config = dict(
    model='CTC audio transcriber',
    dataset='read English sentences (LibriTTS-R)',
    train_examples=15625,
    noise_aug=0.01,
    n_mels=40,
    stem='single',
    optimizer='muon',
    momentum=0.95,
)
Rows from block 3 of a small CTC audio transcriber, named by matrix and row number. Each number is 128 + 24 x the weight over its row's rms, rounded and kept within 0 to 255. All counts start at 0.
After each channel's rows are labels from the 100 clips, of 14976, where the channel reaches its highest value: "top examples" is what is common among them. Only what is clearly more common there than usual is listed. The data: read English sentences (LibriTTS-R).
# conv: width-5 conv (model.blocks.3.conv.weight, 320x208x5, each kernel summed), inputs 104-207

conv.135 [149 111  83 149 114  77 113 140 134  97 102  78 135 110  85 159 133 165 116 119 104 100 132 101 111 153 120 106 147 106 101 117 100 130 141 128 153 119 148 114 108 116  81 139 139 165 123 129 163  96 122 188 150 109 153 119 120 153 154 158 124 120  69 162 120 107 140 161 117 109 160  88 144 115 105 122 119 158 121 111 174 100 110  80 146 140 123 108 132 105 136 110  97  86 130 142 123  78 122 115 137 122 144 109]
top examples: the word "you"; the word "he"

conv.56 [170 132 167 120 113 149 141 107 133 105 145 107 145  99 125 165 135 130 118  99 115 134 139 155 139 139 168 131 116 135 105 133 150 144 109  91  98 107 163 106  91 139 146  58  80 118 105 154 135  68 169 202 133 114  96 162 124 105 114 155 135 105 125 116 145  77 161  99 132 106 114 129 129 134 147 177 156 128 102 127 105 154 102 126 104  96 126  67 108 108 115 150 153  95 103 115 151 127 155 118 151  91 135 120]
top examples: the word "she"

conv.314 [181 162 155 159 100 152 143 109 137 119 112 115 117  93 134 122  92 100 135 127 169 149 107 135 172 122 140 144 165 166 140  99 114 118 125 114  94 170 178 164 135 147 106  80 128 133  99 106 153 137 128 134 136  99 122 112 149 146 142 158 129 108 131 157 105 115 157 125 105  96 146 131 119 101  91 137 136 129 139 159 157 134 139 163 132  95 123 105 113 119  95 169  97 136  89 118 166 127 158  91 175 136  87 116]
top examples: voice: female

conv.191 [142 153 132 145  97 140 132 179  85 113 175 106 147 118 132 156 137 119 128 141 120 126 147 125 130 151 106 152 135 144  98 158 149 150 159 108 124 151 174 121 136 116 122 123  90 151 147 166 149 139  98 163 154 143 154  80 133 115 111 134 115 142 152 125  92 140 168  98 119 172 109 160 137 142 129 115 131 183 140  89 126 158 100 127 160 120 158 129 134 131 130 108  99 117 110  97 136 129  84 128  98  94 106 103]
top examples: the word "was"

conv.114 [137 156 158 111 170 106 134 136 107 156 122 129 117  93 136 170 127 157 138 140 102 125 126 168 142 199 147 138  80 159 107  88 120 130 155 134 122 191 158 130 134 128 164 118 129 111 132 132 134 150  92 109 157 135 143 106 145 140 110 126 146 133 123 145 143 143 136 130 106 138 100 127 162 135 135 114 123 116 146 116 152 108 176 140 119 118 103  99 141 111 125 127 178 134 129 136 124 135  75 116 117 111 138 105]
top examples: the word "said"

conv.234 [139 119 144 112 162 146 101 159 102 154 140 158 141 114 174 114 149  97 125 116 109  96 147 130 116 137  94 104 168  88 130 107 116 115 121 133 136 134 138 144 136 152 142 123 114 134 164 124 157 153  83 172 122 144 151 119 103 128 170 172 137 117 103 106 126 113 123 108  93 115 166 124 129  97 152 120 138 141 116 136 168 150 110 147 123 139 125 127 131  96 134 135 129 121 123 147 100 165 162 145 106 144 175 130]
top examples: the word "you"

conv.18 [127 106 159  88  89 159 101 153 156 117  78 113 124 162 126 151 126 158 107 100 142  91 145 111 131 136 145 115 123 149 111 117  99 109 148 178  70 164 119 139 162 128 129 163 152 159  64 125 125  94 119 103  99 164 128 135 128 120 124 125 159 144 140 112 134 154 119 121 155 149 134 171 144 113 159 146 150 115 125 111 120 135 145 111  75  92  90 154 124 128 167 134 154 126 100 143 144 134 136 118 103 143 144 114]
top examples: voice: female

conv.292 [165 128 171 141 158 149 148 164  92 166 150  81 154 130 115 115 105 122 147 127 104 111 144 138 141 121 149 107 126 128 139 156  93 128 101 173 124 122 130 115 137  98 141 138 113 106 191 133 146 152 142 127 144 148 164 111 137 167 153  93 153 138 131 165 140 143  79 116 104 127 173 106  53 106 133 139  89 158 158 149 129 153 152 130  99 110 130 102 140 110  84 132 143 182 174 129 105  99 168 155 132 139 149 102]
top examples: the word "not"

conv.75 [122 152 126 124 129 121 157 131 133 127  78 113 114 130 153 144 173 124 116 123 141 123 171 141 150 176 126  87 135 147 105 122 127 150  94 152 116  68 105 166 123  95 121 133  94 148 137 171 123 137 132 130 125 146 106 105 111 128 129 146 139  92 112 189 120 114 134 117 139 134 143 102 134 128  83 169 137 141 136 145  70 131 117 130 155 137 128 148 124 154 138 148 176 134 126 114 105 152 139 151 140 148 162 167]
top examples: voice: male

conv.194 [ 92 116 102 156 124 136 124 146 129 112 139 135  99 135  66 148 163 129  93 105 184 138 132 126 116 130 119  84  84 103 102 114 140 139 167 131 151 143 106 161  92 106 143 125 119 141 116 113 120 108  98 118 169 144 139 137 135 147 124  67 143 105  79 127 133 125  94 115 125 135 133 140 118 116 127 145 154 111 137 117  92 117 127 109 132 145 115 121 111 174 175 107  81 149 107 102 123 106 142 169 135 102 150 151]
top examples: the word "was"

conv.268 [169 177 135 139 138 137 102  99 112 139 174  83 117 150 131 108 123 111 130  99 173 158  79 145 155 160 180 105 191 124 105 146 103 100 162  94 135 122 132 117 145 153 158 162 116 131 124 157 158 132 136 134  93 124 145 153  99 150 144  82 115 130 131 152 106 104 166 122 115 138 142 124 149 183 155 132 126  89 123 142 140 105 121 144 101 148  98 140  95 147 149 150 132 128 136 151 126  61 141 120  93 126 169 140]
top examples: the word "was"

conv.226 [141  98 167 131 106 142 178 107 138 152 163 137 110  98 101 122 100 137  91 143 149 124 107 133 118 176 105  86 115 117 145 123 117 117 116 103 136 107 103 124 136  98 111 184 133 138 148  86  89 120 160  96 133 121 129 119 115 143 156 130 112 126 162 119 154 149 163 128  78 142 124 112 130 131 146 121 108 144 131 121 168 138 123 108 134 104 113  94  74 157 100 146 130 133 114  78  91 111 136  98 140 142 121  60]
top examples: the word "be"

conv.249 [131 152 127 150 139 126 123 115 106 123  93 151 150 155  94 132 132 163 120 126 160 146 108 196 154  95 116 134 146 161 119 121 117 125 141 150 133 121 143 108 118 151 170 131 131 134 129 125 123  94 112 189 128  76 158 146  88 126 147 160 132 124 145 172 111 159 127 108 131 120 151 132  96 139  93 126 124 170 134 145 136 148 106  96 116 131 124 120 127 117  97 124 123  62 148 108 118 119 146 120  80 122 138 131]
top examples: the word "you"

conv.117 [105 128 110 106  87 120  96 141 181 128 115 115 169 143 104 135 124 137  96 137 107 142 132  89 171  90 128 129 119  91 125 105 123 120 145 122 150 149  94 121 123 103 125 156 165 123  84 173 139 135 113 164 115 102 144 147 134 104 146 108 132 173 145 176 165 127 136  82 104 111 123 124 152 123 124 148 159 144 117 145  89 138  91 140  97  72  57 111 111 178 157 142 122 147 140 130 164 104  97 110 106 169 122 119]
top examples: voice: female

conv.176 [109 117 156 122 137 187 138 131 133 132 104 118  90 123 105  99 148 107 105 119 106 109 133 171 135 123 108 130  99 172 105 162 121 101  72 134 112 128 150 146 115 105 132 105 129 146 140 120 126 134 114 172 122 141 126 124 118 110 189 129 131 128  70  80 114 116 101  93 108 119  87 108 166 140 134 155 116 144 132 133 145 104 103 102 123 141 120 139  63 134 128 174 138 141 151 142 153 113  95  77  84 176 146 121]
top examples: the word "be"

conv.62 [165 109 101 123  97 108 128 150 113  89 125 111 138 112 140 149 106 164 106 134 139 150 153  97  98 137 148 148  83 111  89 118 162 118 134 114 149 124 155 136 143 146 157 136 149 157 158 145 108 115 148 130  97 125 153 110  85 206 155 106 139 134 148 148 117 115 116 125 125 136 122 137 106  94 125 117 123  95 120 126 123 172 117  76 184 124 110 170 135  92 105 183  82 148 148 104 153 149 180 131 137  98 125 121]
top examples: the word "not"

conv.273 [156 165 119 132 130 135 123  45 153 136 195 101 124 141 141 107  99 151 110 135 132 151 145 106 121  89 112  74 133 122 146  58 164 151 114 154 114  94 137 135 121 137 149 156 108 128 169 146 136 113 162  95 115 114 175 132 109 116 105 147 157 136 115 102 153 110 136 120 127 133 103 149 140 108 108 118 152 102 128 102 122 112 108 146 136 135 110 169 145 146 117 131 133 126 150 142 146 101  98  99 145 136  94 120]
top examples: the word "the"

conv.17 [138 114 134 104 146 116 150  81 132 132 123 147 134  93 167 142 101 140 102 117 138 135 117 139 152 120 123 170  85 164 138  98 136 104 133 144 124 109 152 125 117 123 168 130 112 106 101 130 118 140 134 167 179  99 155 146  97  87 183 110 111 148 169 157 133 136 105 153 121 136  98 155 162 154 107 132 165 123 156 138 130 133 121 116 173 129 122  85 121 142 131 143 103 164 117 104  92 178 149  77 148  87 100 119]
top examples: the word "she"

conv.108 [124  96 134 142 118 138 106 135 105 113 146 126 139 134 113 113  90 164 123  98 106  94 145 149 200 130 115 117 145 139 149 105 120 122 187 158  88 107  74 112 117 134 194 140 210 101 141 140 120 167 108 122 142 104 164 159 132 158 164 123 121 133 129  92 128 173 125 118 126 147 151 125 140 103 130 131 136 112 131 112 143 119 143  87 113 126 136 132 131 174 112 107 143 123 103 149 157 114 110  86 154 119 135 100]
top examples: the word "the"

conv.43 [129 125 106 130 124 138 104 154 160 132 133 115 168 108  76 152 128 172 111 143 113 112 143 142 126 149 155 125  97 109 140 168 149 189 108  90 126 135 141 132 129 155 136 128 106 130 150 115 103 127  99 192 121 112 114  92  99 172 151 122 136 156 143 121 135 116 118 121 173 115 112 125 102 146 141 127 143 113 146 145 129 111 105 167  91 155 134 152  97  82 101 169 144 119 176 143 138 121 121 159 110 113 145 154]
top examples: voice: male

conv.152 [ 98 136 139  73 101  83  95 130 119 145 119 142 139  97 139 141 168 148 155  91 117 121  98  75 129 116 154 127 160 137 160 125 129 115 165 122 116 133 136 114 135 167 168  97 116 119 159 179 120  83 148 105 121 145 111 172 149  99 136 162 145 130 118 117 135 109  91 122 142 107 118 129 140 158  92 121 137 143 134 124 148 131 102 119 155 112 133  87 129 171 142 174 171 158 101 131 120 159 120 149 155 106 157 160]
top examples: voice: female

conv.300 [102 131 136 114  95 107 136 128 142 128 144  96 165  99 148  91  81 136 105 131 120 145  68  77 151 110 112 125 129 121 143 116 130 115 120 157  98 121 117 110 121 126 120 177 143 173 140 126 158 119 133 132 112 125 184 129 148 129 124 163 151  84 132 169 124 159 116 115 101 141 110  96 117 124 121 109 134  62 153 136 156 160 134 110 120 105 126 134  90 135 123 129  76 106 125  93 151 135 134 163 159  96 121 111]
top examples: the word "we"

conv.187 [108 112 143  68 112 120  83 103  93 121 139  68 139 126 103 123 135 144 146  90 125  97 128 142 147 159 137 104  98  96 118 158 127 114 132 153 101  91  84 129 139 141 148 141 116 124 108  96 119 133 145  73 136 162 134 108 111 149 108 134 135 118 153 165 117 118 107 116 123 162 167  85 127 167 138 158 181 137 128 132 137 140 138 166 124 127 125 148 129 136 134 148 104 131 136 150 126 150 137 143 154 145 100 116]
top examples: voice: male

conv.284 [151 161 146 154 152 125 139 158 114 176 113 149 144 102 116 145 104 121 158 113 116  86 161 101 181 106 110 136  92  87 122 132 110 137 107 131 116 110 143 106 163 122 124 107 148 115 126 146 133 148 160 103 132 118 126 139 134 157 148 121 109 138 131 101  60 116 134 146  98 145 136  96  81 104 141 115 137  91 178 134 133 137 108 110 150 135 150 153 151 111 125 111 145 125 136 154 143 154 162 132 104 157 132 192]
top examples: voice: female

conv.112 [182 125 131 129 139 169 131 146 144 185  98 137 104 111 110 112 143 136 118 186 127 135 120 114 108 140 102 149  99 140 109 113 140 112 134 170 148 146 143 147 151 111 193 164 112 134 114 133 133 117 127  99 112 158 136 111 166 134 124  97 137 131 154 113 184 144 171 102 140 125 136 167 147  90 126 128 110  77 164 146 132 118 148 150 123 122 146 141  99 131 162 100 141 109 140 112 110 185 127 137 126 102 159 114]
top examples: the word "was"

conv.125 [134 119 162  47 120 131  68  98 164 117 110 140 113 118 159 140 138 127 121 128 140 172 127 125 112 133 107 119 116  77 140 119 153 116 144 119  77 119 125  95 122 112 153  81  95 136 122 117 119  93 124 168 146 110 108 110 127 147  97 115 148 136 168 108 149 123 115 110 119 165  93 125 131 163 141 126 146 155 162 101 110 107 103 119 131 102 138 155 133 105 136 130 111 139 123 119 154 128 118 124 192 156  92 166]
top examples: the word "the"

conv.301 [151  91 109 143 142 152  94 128  97 186 137 120 108 141 149 106 150 152 144 148 123 143 145 124 147 126 102 121 132 160 110 122 119 122 155 112 134 122  94 138 145 116 141 122  97 146 126  93 134 131 106  90 182 102 125 148 130 145 131 136 133 110 116 124 140 135 169  90 131 121 138 147 103  97 124 133 132 119 103 110 109 102 182 154 142 149  98 143 119  80 133 133 153 156 149 131 116 161 108 123 130 116 110 173]
top examples: the word "was"