config.yaml
arch: "crnn"
model: "CTC audio transcriber"
dataset: "read English sentences (LibriTTS-R)"
hidden_act: "leaky_relu"
momentum: 0.95
final_lr_fraction: 0
Rows from block 3 of a small CTC audio transcriber, named by matrix and row number. Each number is 128 + 32 x the weight over its row's rms, rounded and kept within 0 to 255. All counts start at 0.
After each channel's rows are labels from the 100 clips, of 14976, where the channel reaches its highest value: "loudest band" is the band of the loudest frequency at the time of the peak. Only what is clearly more common there than usual is listed. The data: read English sentences (LibriTTS-R).
# conv: width-5 conv (model.blocks.3.conv.weight, 320x208x5, each kernel summed), inputs 0-103

conv.167 [169 108  74 141 131  95  95  80 172 158 125 104 145  84 112 182 107  85  99  95 134  98 105  65  97 124 144 155 113  87 111 142 122 118  96 131  51  57 144 134 198 137  88  94 104 146 118 153 150 184 150 109 145 120 122  81 162 164 129 183  82 133  61 128  83 139 116  89 124  79 117 161 134  78 108 135 122  95 167  89 129 123 130 112  82 152  76 147 166  89 103 166 113 124 155  97  85 111 156 164 134 120  77 110]
loudest band: 250 to 500 Hz

conv.202 [147 145 199 135  92 150 169 128 175 130 173 135 107  77 141  90 166 133 153  90 144 102 102 116 124 131 123 150  81 134 142  97 130  53 166 102 102  80 159 173 102  59 148 113 116 133 121  81 110 119 111  82 125 122 174 156 151 129 155 206 144 113 122 139 117 136 146 103 157 158  49  81 145 152 104 115 144 108 140  97 178 166 117 137  99 163  77 141 147 119 133  81 151 137 120 166 115 204  83 136 133 128  71 176]
loudest band: 4000 to 8000 Hz

conv.187 [145 152 138  88 102 116 184 125 143  55 164  95 170 130  78 130 135 129 176 191 125  75  91 157 130 151 140 181 153 117 149 113  98  90  92 126 179 155 116 145 134 111 152 127 115 121 181 126 107 107 148 117 114 106 124  61 201 118 135 112 133 133 137 123 132 135 188 144  99 117 101 127 135 175 127  85 160 145 146 146 113 191 112 192 142 124 173 185 111  74 188 163 192 166 182 167 135  98 192 174 139  61 161  98]
loudest band: 2000 to 4000 Hz

conv.57 [106 145 139 154 136 104 124  99 142  54 164 186 118  82 157 114 107  70 115 112  87  98 122 121 122 103 127 153 111  75 177 104 132 177 118 109 121 105 183 110 126  89  99 153 106 133 142 116  92 105 199 138 105 164 140  69 109 121 131 126 197 149 115  99 105 140  83 130  89 151  58 110  86 187 146  78 175 150 112 109 140 124 117 159 121 136 109 175 109 147 111 121 144 131 138 135  80 111 189 170 109 133  72 124]
loudest band: 2000 to 4000 Hz

conv.284 [165 145 182  82 114 143 130 140 211 133 179 138 141  86 122 161 144 149 137 141 111 131 175 135 127 159  97  99 151 162 181 156  90 199  87  97 136 163 131 134 103  97 156 130  76 155 177 135 150 140 152 114 100  92 227 174 166 125 126  81 130 120 103 184 182 143 155 130 153 145 135 154 150 144  65  63 133 124 114 162 157 132 126 136  73 112 112 175 119  76 146 122 129 119 156 151 109 154 141  91  58  97  79 151]
loudest band: 1000 to 2000 Hz

conv.216 [125 147 152 132 124 177 128 136 117  97 119 182  61 147 122 136 119  96 103  93 160  86  59 181 116 137 131 103 104 124 160 156 135 119 105 124 174 173 144 116 155 149 126 152 179 163 160 113 172 166 158 186  91 143 125 141 169 178 147 194  56 105 138 161 203 166 132  89 140 149 124 154  86  87  75 133 139  86 126 122  78 175 128 147 132 143 111  48 123 121 100  89 128 130 116 149 173 107 123 107 109 172  88 108]
loudest band: 4000 to 8000 Hz

conv.258 [183 185 133 128 146 100 141 119 146 166  90 149 135 118 127 106 108  85  72 137 127 138  89  97 148  76 189 103 123 165  54 173 133  99 126 107 102 154 114 123 119 109 113  83  97 100 111 103 144 150 100 143  86 225 147  82 115 108 177 136 126 148 167 107 136 190 146 145 131 108 151 118 212  83 132 112 115 147 127 105 111 155 134  81 117 117 137 111 145 156 153  91 142 107  94 133 119 127 149 104 128 122 100 169]
loudest band: 250 to 500 Hz

conv.123 [192 104 133 136 173  89 170  99  75 127 140 175 140 108  66 114  73 118  91 136  96 115 102 168  98 116 136 146  99 166 172  47 104  97  83 114 152 139 133 137  64 109  94 123  90 139 151  42 178  78 110 131 168 117 149  87 175 153 107 105 114 128 114 126 108 132  89 116 101 126 125  62 103 142 119 119 154 107 100 156 166 157 112 149 141 113  97  94 143 144  70 163 218 147 141 110 138 106 122 150 191 173 138 109]
loudest band: 4000 to 8000 Hz

conv.133 [126 163 161 122 131  93  90 135 173 134  49 144 145 129 144 181 130  89 129 128 126 166 108  74 148 119 109 126  82 166 180 110 103  91 141 166 108 117 139  93 129 133  64  78 114 111 104  72 151 100  67 131 102 103 101 184 103  77 145  88 134 120  99 145 126 152  91 169  83 153 105 105 122  76 173 140 210 175 137 100 147 172 142 144 110 183  86 158 194 128 172 125  93 146 102 138 105 197  83 141 113 137  69 134]
loudest band: 4000 to 8000 Hz

conv.78 [129  86 106 127 158 111 158 141 165 152  86 140 189 117 112 175 124 149 123 148  64 123 116 144 158 172 121 147 174 144 193  85 161 139 138 139 153  98  91 133 156 116 130 180 119 186  97 188  87  90 160 106 155 138 122 121  80 100 159 125  91 163  95 154 153 131 130 176 159  31 144 129  81 141 148 104 123 178 167 137  84  93 128  80 103 131  99 143  97 163 139  84 126  27 153 148 115 130 131  85 161 145 111 143]
loudest band: 4000 to 8000 Hz

conv.266 [151  96 178 101 137  88 133 174 113 111 139 107 111 129 168  99 137 138 115 179 191 127 121  90 172 146 160 130 134 149 143 130 148  63 139  94 110 166 186 130 179 140 170 125 109 147 171 109 188 120 135 124 124 152 152 103 159 128 188 188 174 105 123 151 176 119 141 175 118 176 122 131 121 107 107 136  78 152 135 155  85 110  68 149 150  89 103 118 166 125 110  97  94 135 130 174 101 113 126 146 109 156 129 111]
loudest band: 4000 to 8000 Hz

conv.128 [123  73 166  80 151 144 211 160  90 122 142 144 158 116 123 171 142 172 120 118 148  98 166  86 139 169 207  77  99  94 158  91 142 128 109 129  91  86 131 145 115 177 177  69  68 205 105 130 111 108  87  96 103 124 137 139  89  73 134 114 119 103 128 152 138 127 122  95  98 179  90  92  93 135 163  80  72 143 170 129  92  56 153  78 150 104 101  99 113 140  98 175 146 132  89 121 194 111 109 160 199 113 154 121]
loudest band: 1000 to 2000 Hz

conv.270 [129 135  82 120  82 157 109 133 137 187 117  97 193  96 124 113 109 148 152 102 134 170 124 184 185  93 140 179 185 167 141 139 164  72 191 121 137 125  97 151 117 135 121 135 198 130  81 151 198 140 123 179 119  74  89 186 188 133 121 146 124 152 121  84 108 127 137 123 160 161 126 142 105 102  77  94 119 179 196 101  62  88 124 152 152  67 210 122 122 131 212 114 107 136 183 122 163 126 132 116 118 107 146 119]
loudest band: 2000 to 4000 Hz

conv.162 [161  95 106 192 135 170 123 121 160  89 108 107 110 168  68 140 133 146 117  76 196 151 167  98 146  63 136 141 169 133  99  98 192 167 163  93 163 147 120 128 129 125 100 159 135 120 113 152 122 105 180 155 116  79  98 142  70 147  66 124 115  99 134  89  48 168 105 147 165 134 134 144 198 140 178 164 140 132 145 116 111 129  65 146 122 179 168 103 104 161  89  61 148 182 135  91 142 173  97 161 104 125 104 124]
loudest band: 2000 to 4000 Hz; 4000 to 8000 Hz

conv.20 [ 95  80 168 136 152  77  93 105 122 161 152 100 105 132 138 162 168 161 119 125 193 140 134 128 119 155 132 122  85 151 153 108 153 116 169 100 125 149 167 136 189 161 164 100 125 133 145 145 125 127 139 141 130  99 109 105 211  75 158 115 136  98 171 131 192 173 124 147 141  59 104 179 165 114 118 131 174 158 144 127 149 124  86 159 161 132 119 175 126 148 107 136 158 125 124 116 110 111 104 142 124 172 134 150]
loudest band: 4000 to 8000 Hz

conv.76 [136 122 131 137 136 116 129  61 142  78 103 136  82 141 124 115 184 129 136 106  89  90 105 158  62 141 136 122  60 197 142 128 104  99 179 129  92 137  92 159 117 125 123 129 124 148 179 173 123 176  91  96  88  94 130 145  94 109  82 163 127 117 128 130  72 144 104 118 103 212  71 110 103 164  67 109 138 112 119 186 139 152 155 139 120 119  83 185 112 121 101  41 162 138 138  84 165  92 139  63 136 142 143  80]
loudest band: 250 to 500 Hz

conv.298 [143 113 138 198 131 152 115 135  65  95 145  94 119 165 103 173 165 141 154 159 108 117 135  68 112  71 152  83 138  86 130 132 147 109  66 148 176  98 113 122 147 121 124  84 170 148 137 115 138 116 102 120 117 119  93 157 157 137 138 213 148 118  89 173 127 127 121 103 113 157 152  90 154 117  63 118 154 119 134 164 148 152  65 141 178 171 146 180 123 143 133 201 138  83 144  94 153 119 170 154 185 169 123 108]
loudest band: 500 to 1000 Hz

conv.113 [117 147 138 131 143 116 159 145 100  48  66  66  91 172 107 126 157  99 161 200 131  93 119  99 122 198 128 166 127 174 149  87  83 140 136 151  94 121 152 117 142 126 142 167 176 119 152 145 108 141 167 102 114  82 177 145 118 108 156 169 178 104  85 106 134  90 161 111 125 156 113 117 135 134 100 126 120 135 151 138 146  98 106 116 140 164 141  63 168 170 169 101 171 150 127  99 104  98 129 169  98 131 107 139]
loudest band: 4000 to 8000 Hz; 2000 to 4000 Hz

conv.127 [174  88  68 141  96 139 132 110 156 197 126 149 133 183 136  96 152 168 124 110 114 103 158 120  70 145  92 189  99 172 114 123  67 156 143  82 130 140 201 128  74 126 129 207 110 160 121  89 194 136 166 135 178 113 104 180 119 108 147 125 146 155 139 151 111 134 171 119 136 120 165 126  75 100 107 107 119 127 102 141  98 137 132  95 152 122 162 109  79 105  98 127 114 105 124 132 108 149  71  55 141 166 125  89]
loudest band: 1000 to 2000 Hz

conv.72 [ 94 139 108 160 135 114 108  99  88 142 122 120 180 183 129 159 147 108 176 145 108 194 155 121 116  79 141 129 100 160 193 170 152 121 121 152 154 138 152 121  73 134 163 144 124 132 114 138 132 177 101 112 139 152  79 168 102 136 110 150 148 108  38  74 127  77 170 128  83  95 125 109 169 107  77  76 159  98 168 156 170 151 228 127 136 177 188 145 210 124  87 133  96 144 115 133 136 143  97 132 118 146 163 150]
loudest band: 2000 to 4000 Hz

conv.59 [122 130 171 120 171 169  93 123 135 119  91 128 115 142 151 171  77 158 118 121 114 148 130 157 124 123 158 143 161 120 110 214 207 127  86 117 105 163 104 149 147  75  98  60  97  80 118 105  98  45 180 107  79  95 149 159 128  95 127 130 125 121 155 169  98  59 151 116 140 119  67 107 110 120 193 153 150 128 137 137  84 128 157  91 128 187 140 120  93 138 149 173 147  87  81 100 127 182  92  95 108 133 126 134]
loudest band: 2000 to 4000 Hz; 4000 to 8000 Hz

conv.217 [128  94 103 141 105 146 102 116  86  59 193 152 108 116 130 138 112 182 117  86 121 143 134 125 134 147 103 115 162 130 114 121 161 149  91 107 155 124 108 172 129 126 153 184  94 141  95 126 147 143 164  79 130 117  77 168  94 101 159 131  65 160 166 143 136 151 170 145 106 101 152 154 137 131 146 107 147 165 110 111 164  96 111 133  73 168 121  94 116  66 166 105 109 115 158 114 115 202 131  80 126 133 119 115]
loudest band: 2000 to 4000 Hz

conv.149 [162 110 118 176 111  77 144 101 174 131 116 141  99  96 134  87 154 173 119  89 140 124  57 108 118  86 105 144 231  84 168 141  75  82  95  73 125 102 105 134 125 100 131  68 152  97 167 125 207 105 116  93 159 105  46 163 153  71 117 121 104 112 174 142 123  84  66 155 123 126 128 119 126 124 135  79 134 181 104 122 138 147 115 133 141 146 161 104 176  97 169  93 150 125 142 143  79 122  88 156 125  86 103 115]
loudest band: 2000 to 4000 Hz

conv.195 [147 153 163 143 169 148 121 125 141 142 102 119 181 112 109 114 121 121 102  56 108 120 100  87 156 160 183 168 141 132 100 175 138 133 122 117  97  81 102 166  97 147 125 109 120  96 107 211 142 104 147 159 140 103  95 120 139 126 136 113 118 148 149 130  98  98 123 107 109  90 133  70 182 113 168  85  59 179 148 119  98  72 151 109  83 139 151 126 159  92  36 124 143  97 122 154 123 107  82 118  78 115 177  88]
loudest band: 2000 to 4000 Hz

conv.13 [129 145 146 159 143 130 119  89 121 137 162 114  87 135 125  64 154 139 129 123 161 130 188 119 132 114 182 117 120 183 141 145 214 120 131  91 163  97 104 172 100 137 173 132 155 143 192 150 111 134  93 173 174 128  84 125 125 155 112  97 152 118  99 112 130 155 137 139  96 128 191  94 113 213  87  89  90 201 149 131 158 120 113 146 127 124 153 147 177 119 179 154 102 136 119  95 140 117 140 151 127 140 135 110]
loudest band: 250 to 500 Hz

conv.114 [102 106 161 131 174  66 106 112  80 109 135 135  53 143 146  86 101 141 104 132 116 145 130 112 116 166 171 153 142 137 143 135 178  91  93 159 205 187 145 117 102  77  74 130 185 139 100 138 189 109  95 142 135 135  72 159 128 173 127  94  68 166 139 107  64 124 133 142 109  86 183 112  85 141 148  97 142 143 112 117 147  97 184 158 143 193  93 111 165 119  84 205 173 102 112  84 148 185 122 115  99 179 141  81]
loudest band: 500 to 1000 Hz; 250 to 500 Hz

conv.90 [113 145 115 137  79 164 114 107 113 111 170 119 165 173 134 117  91 138 118 155 138  69 218  69  99 103 175  92 104 135 154  58 182 153 121 105  99  88 112 128 113 170 108 193 114 118 164 101 174 180 132 107  99 111 168 109 149 156 161 144 139 161 168 177 166 117 110 120 121  69  91  98 115 150 106 147 124 106 118 106 114 124  95 137 120 168 125 170  82  94 169  99  92 136 138 101 151 159 127  89 140  75  72  97]
loudest band: 1000 to 2000 Hz; 500 to 1000 Hz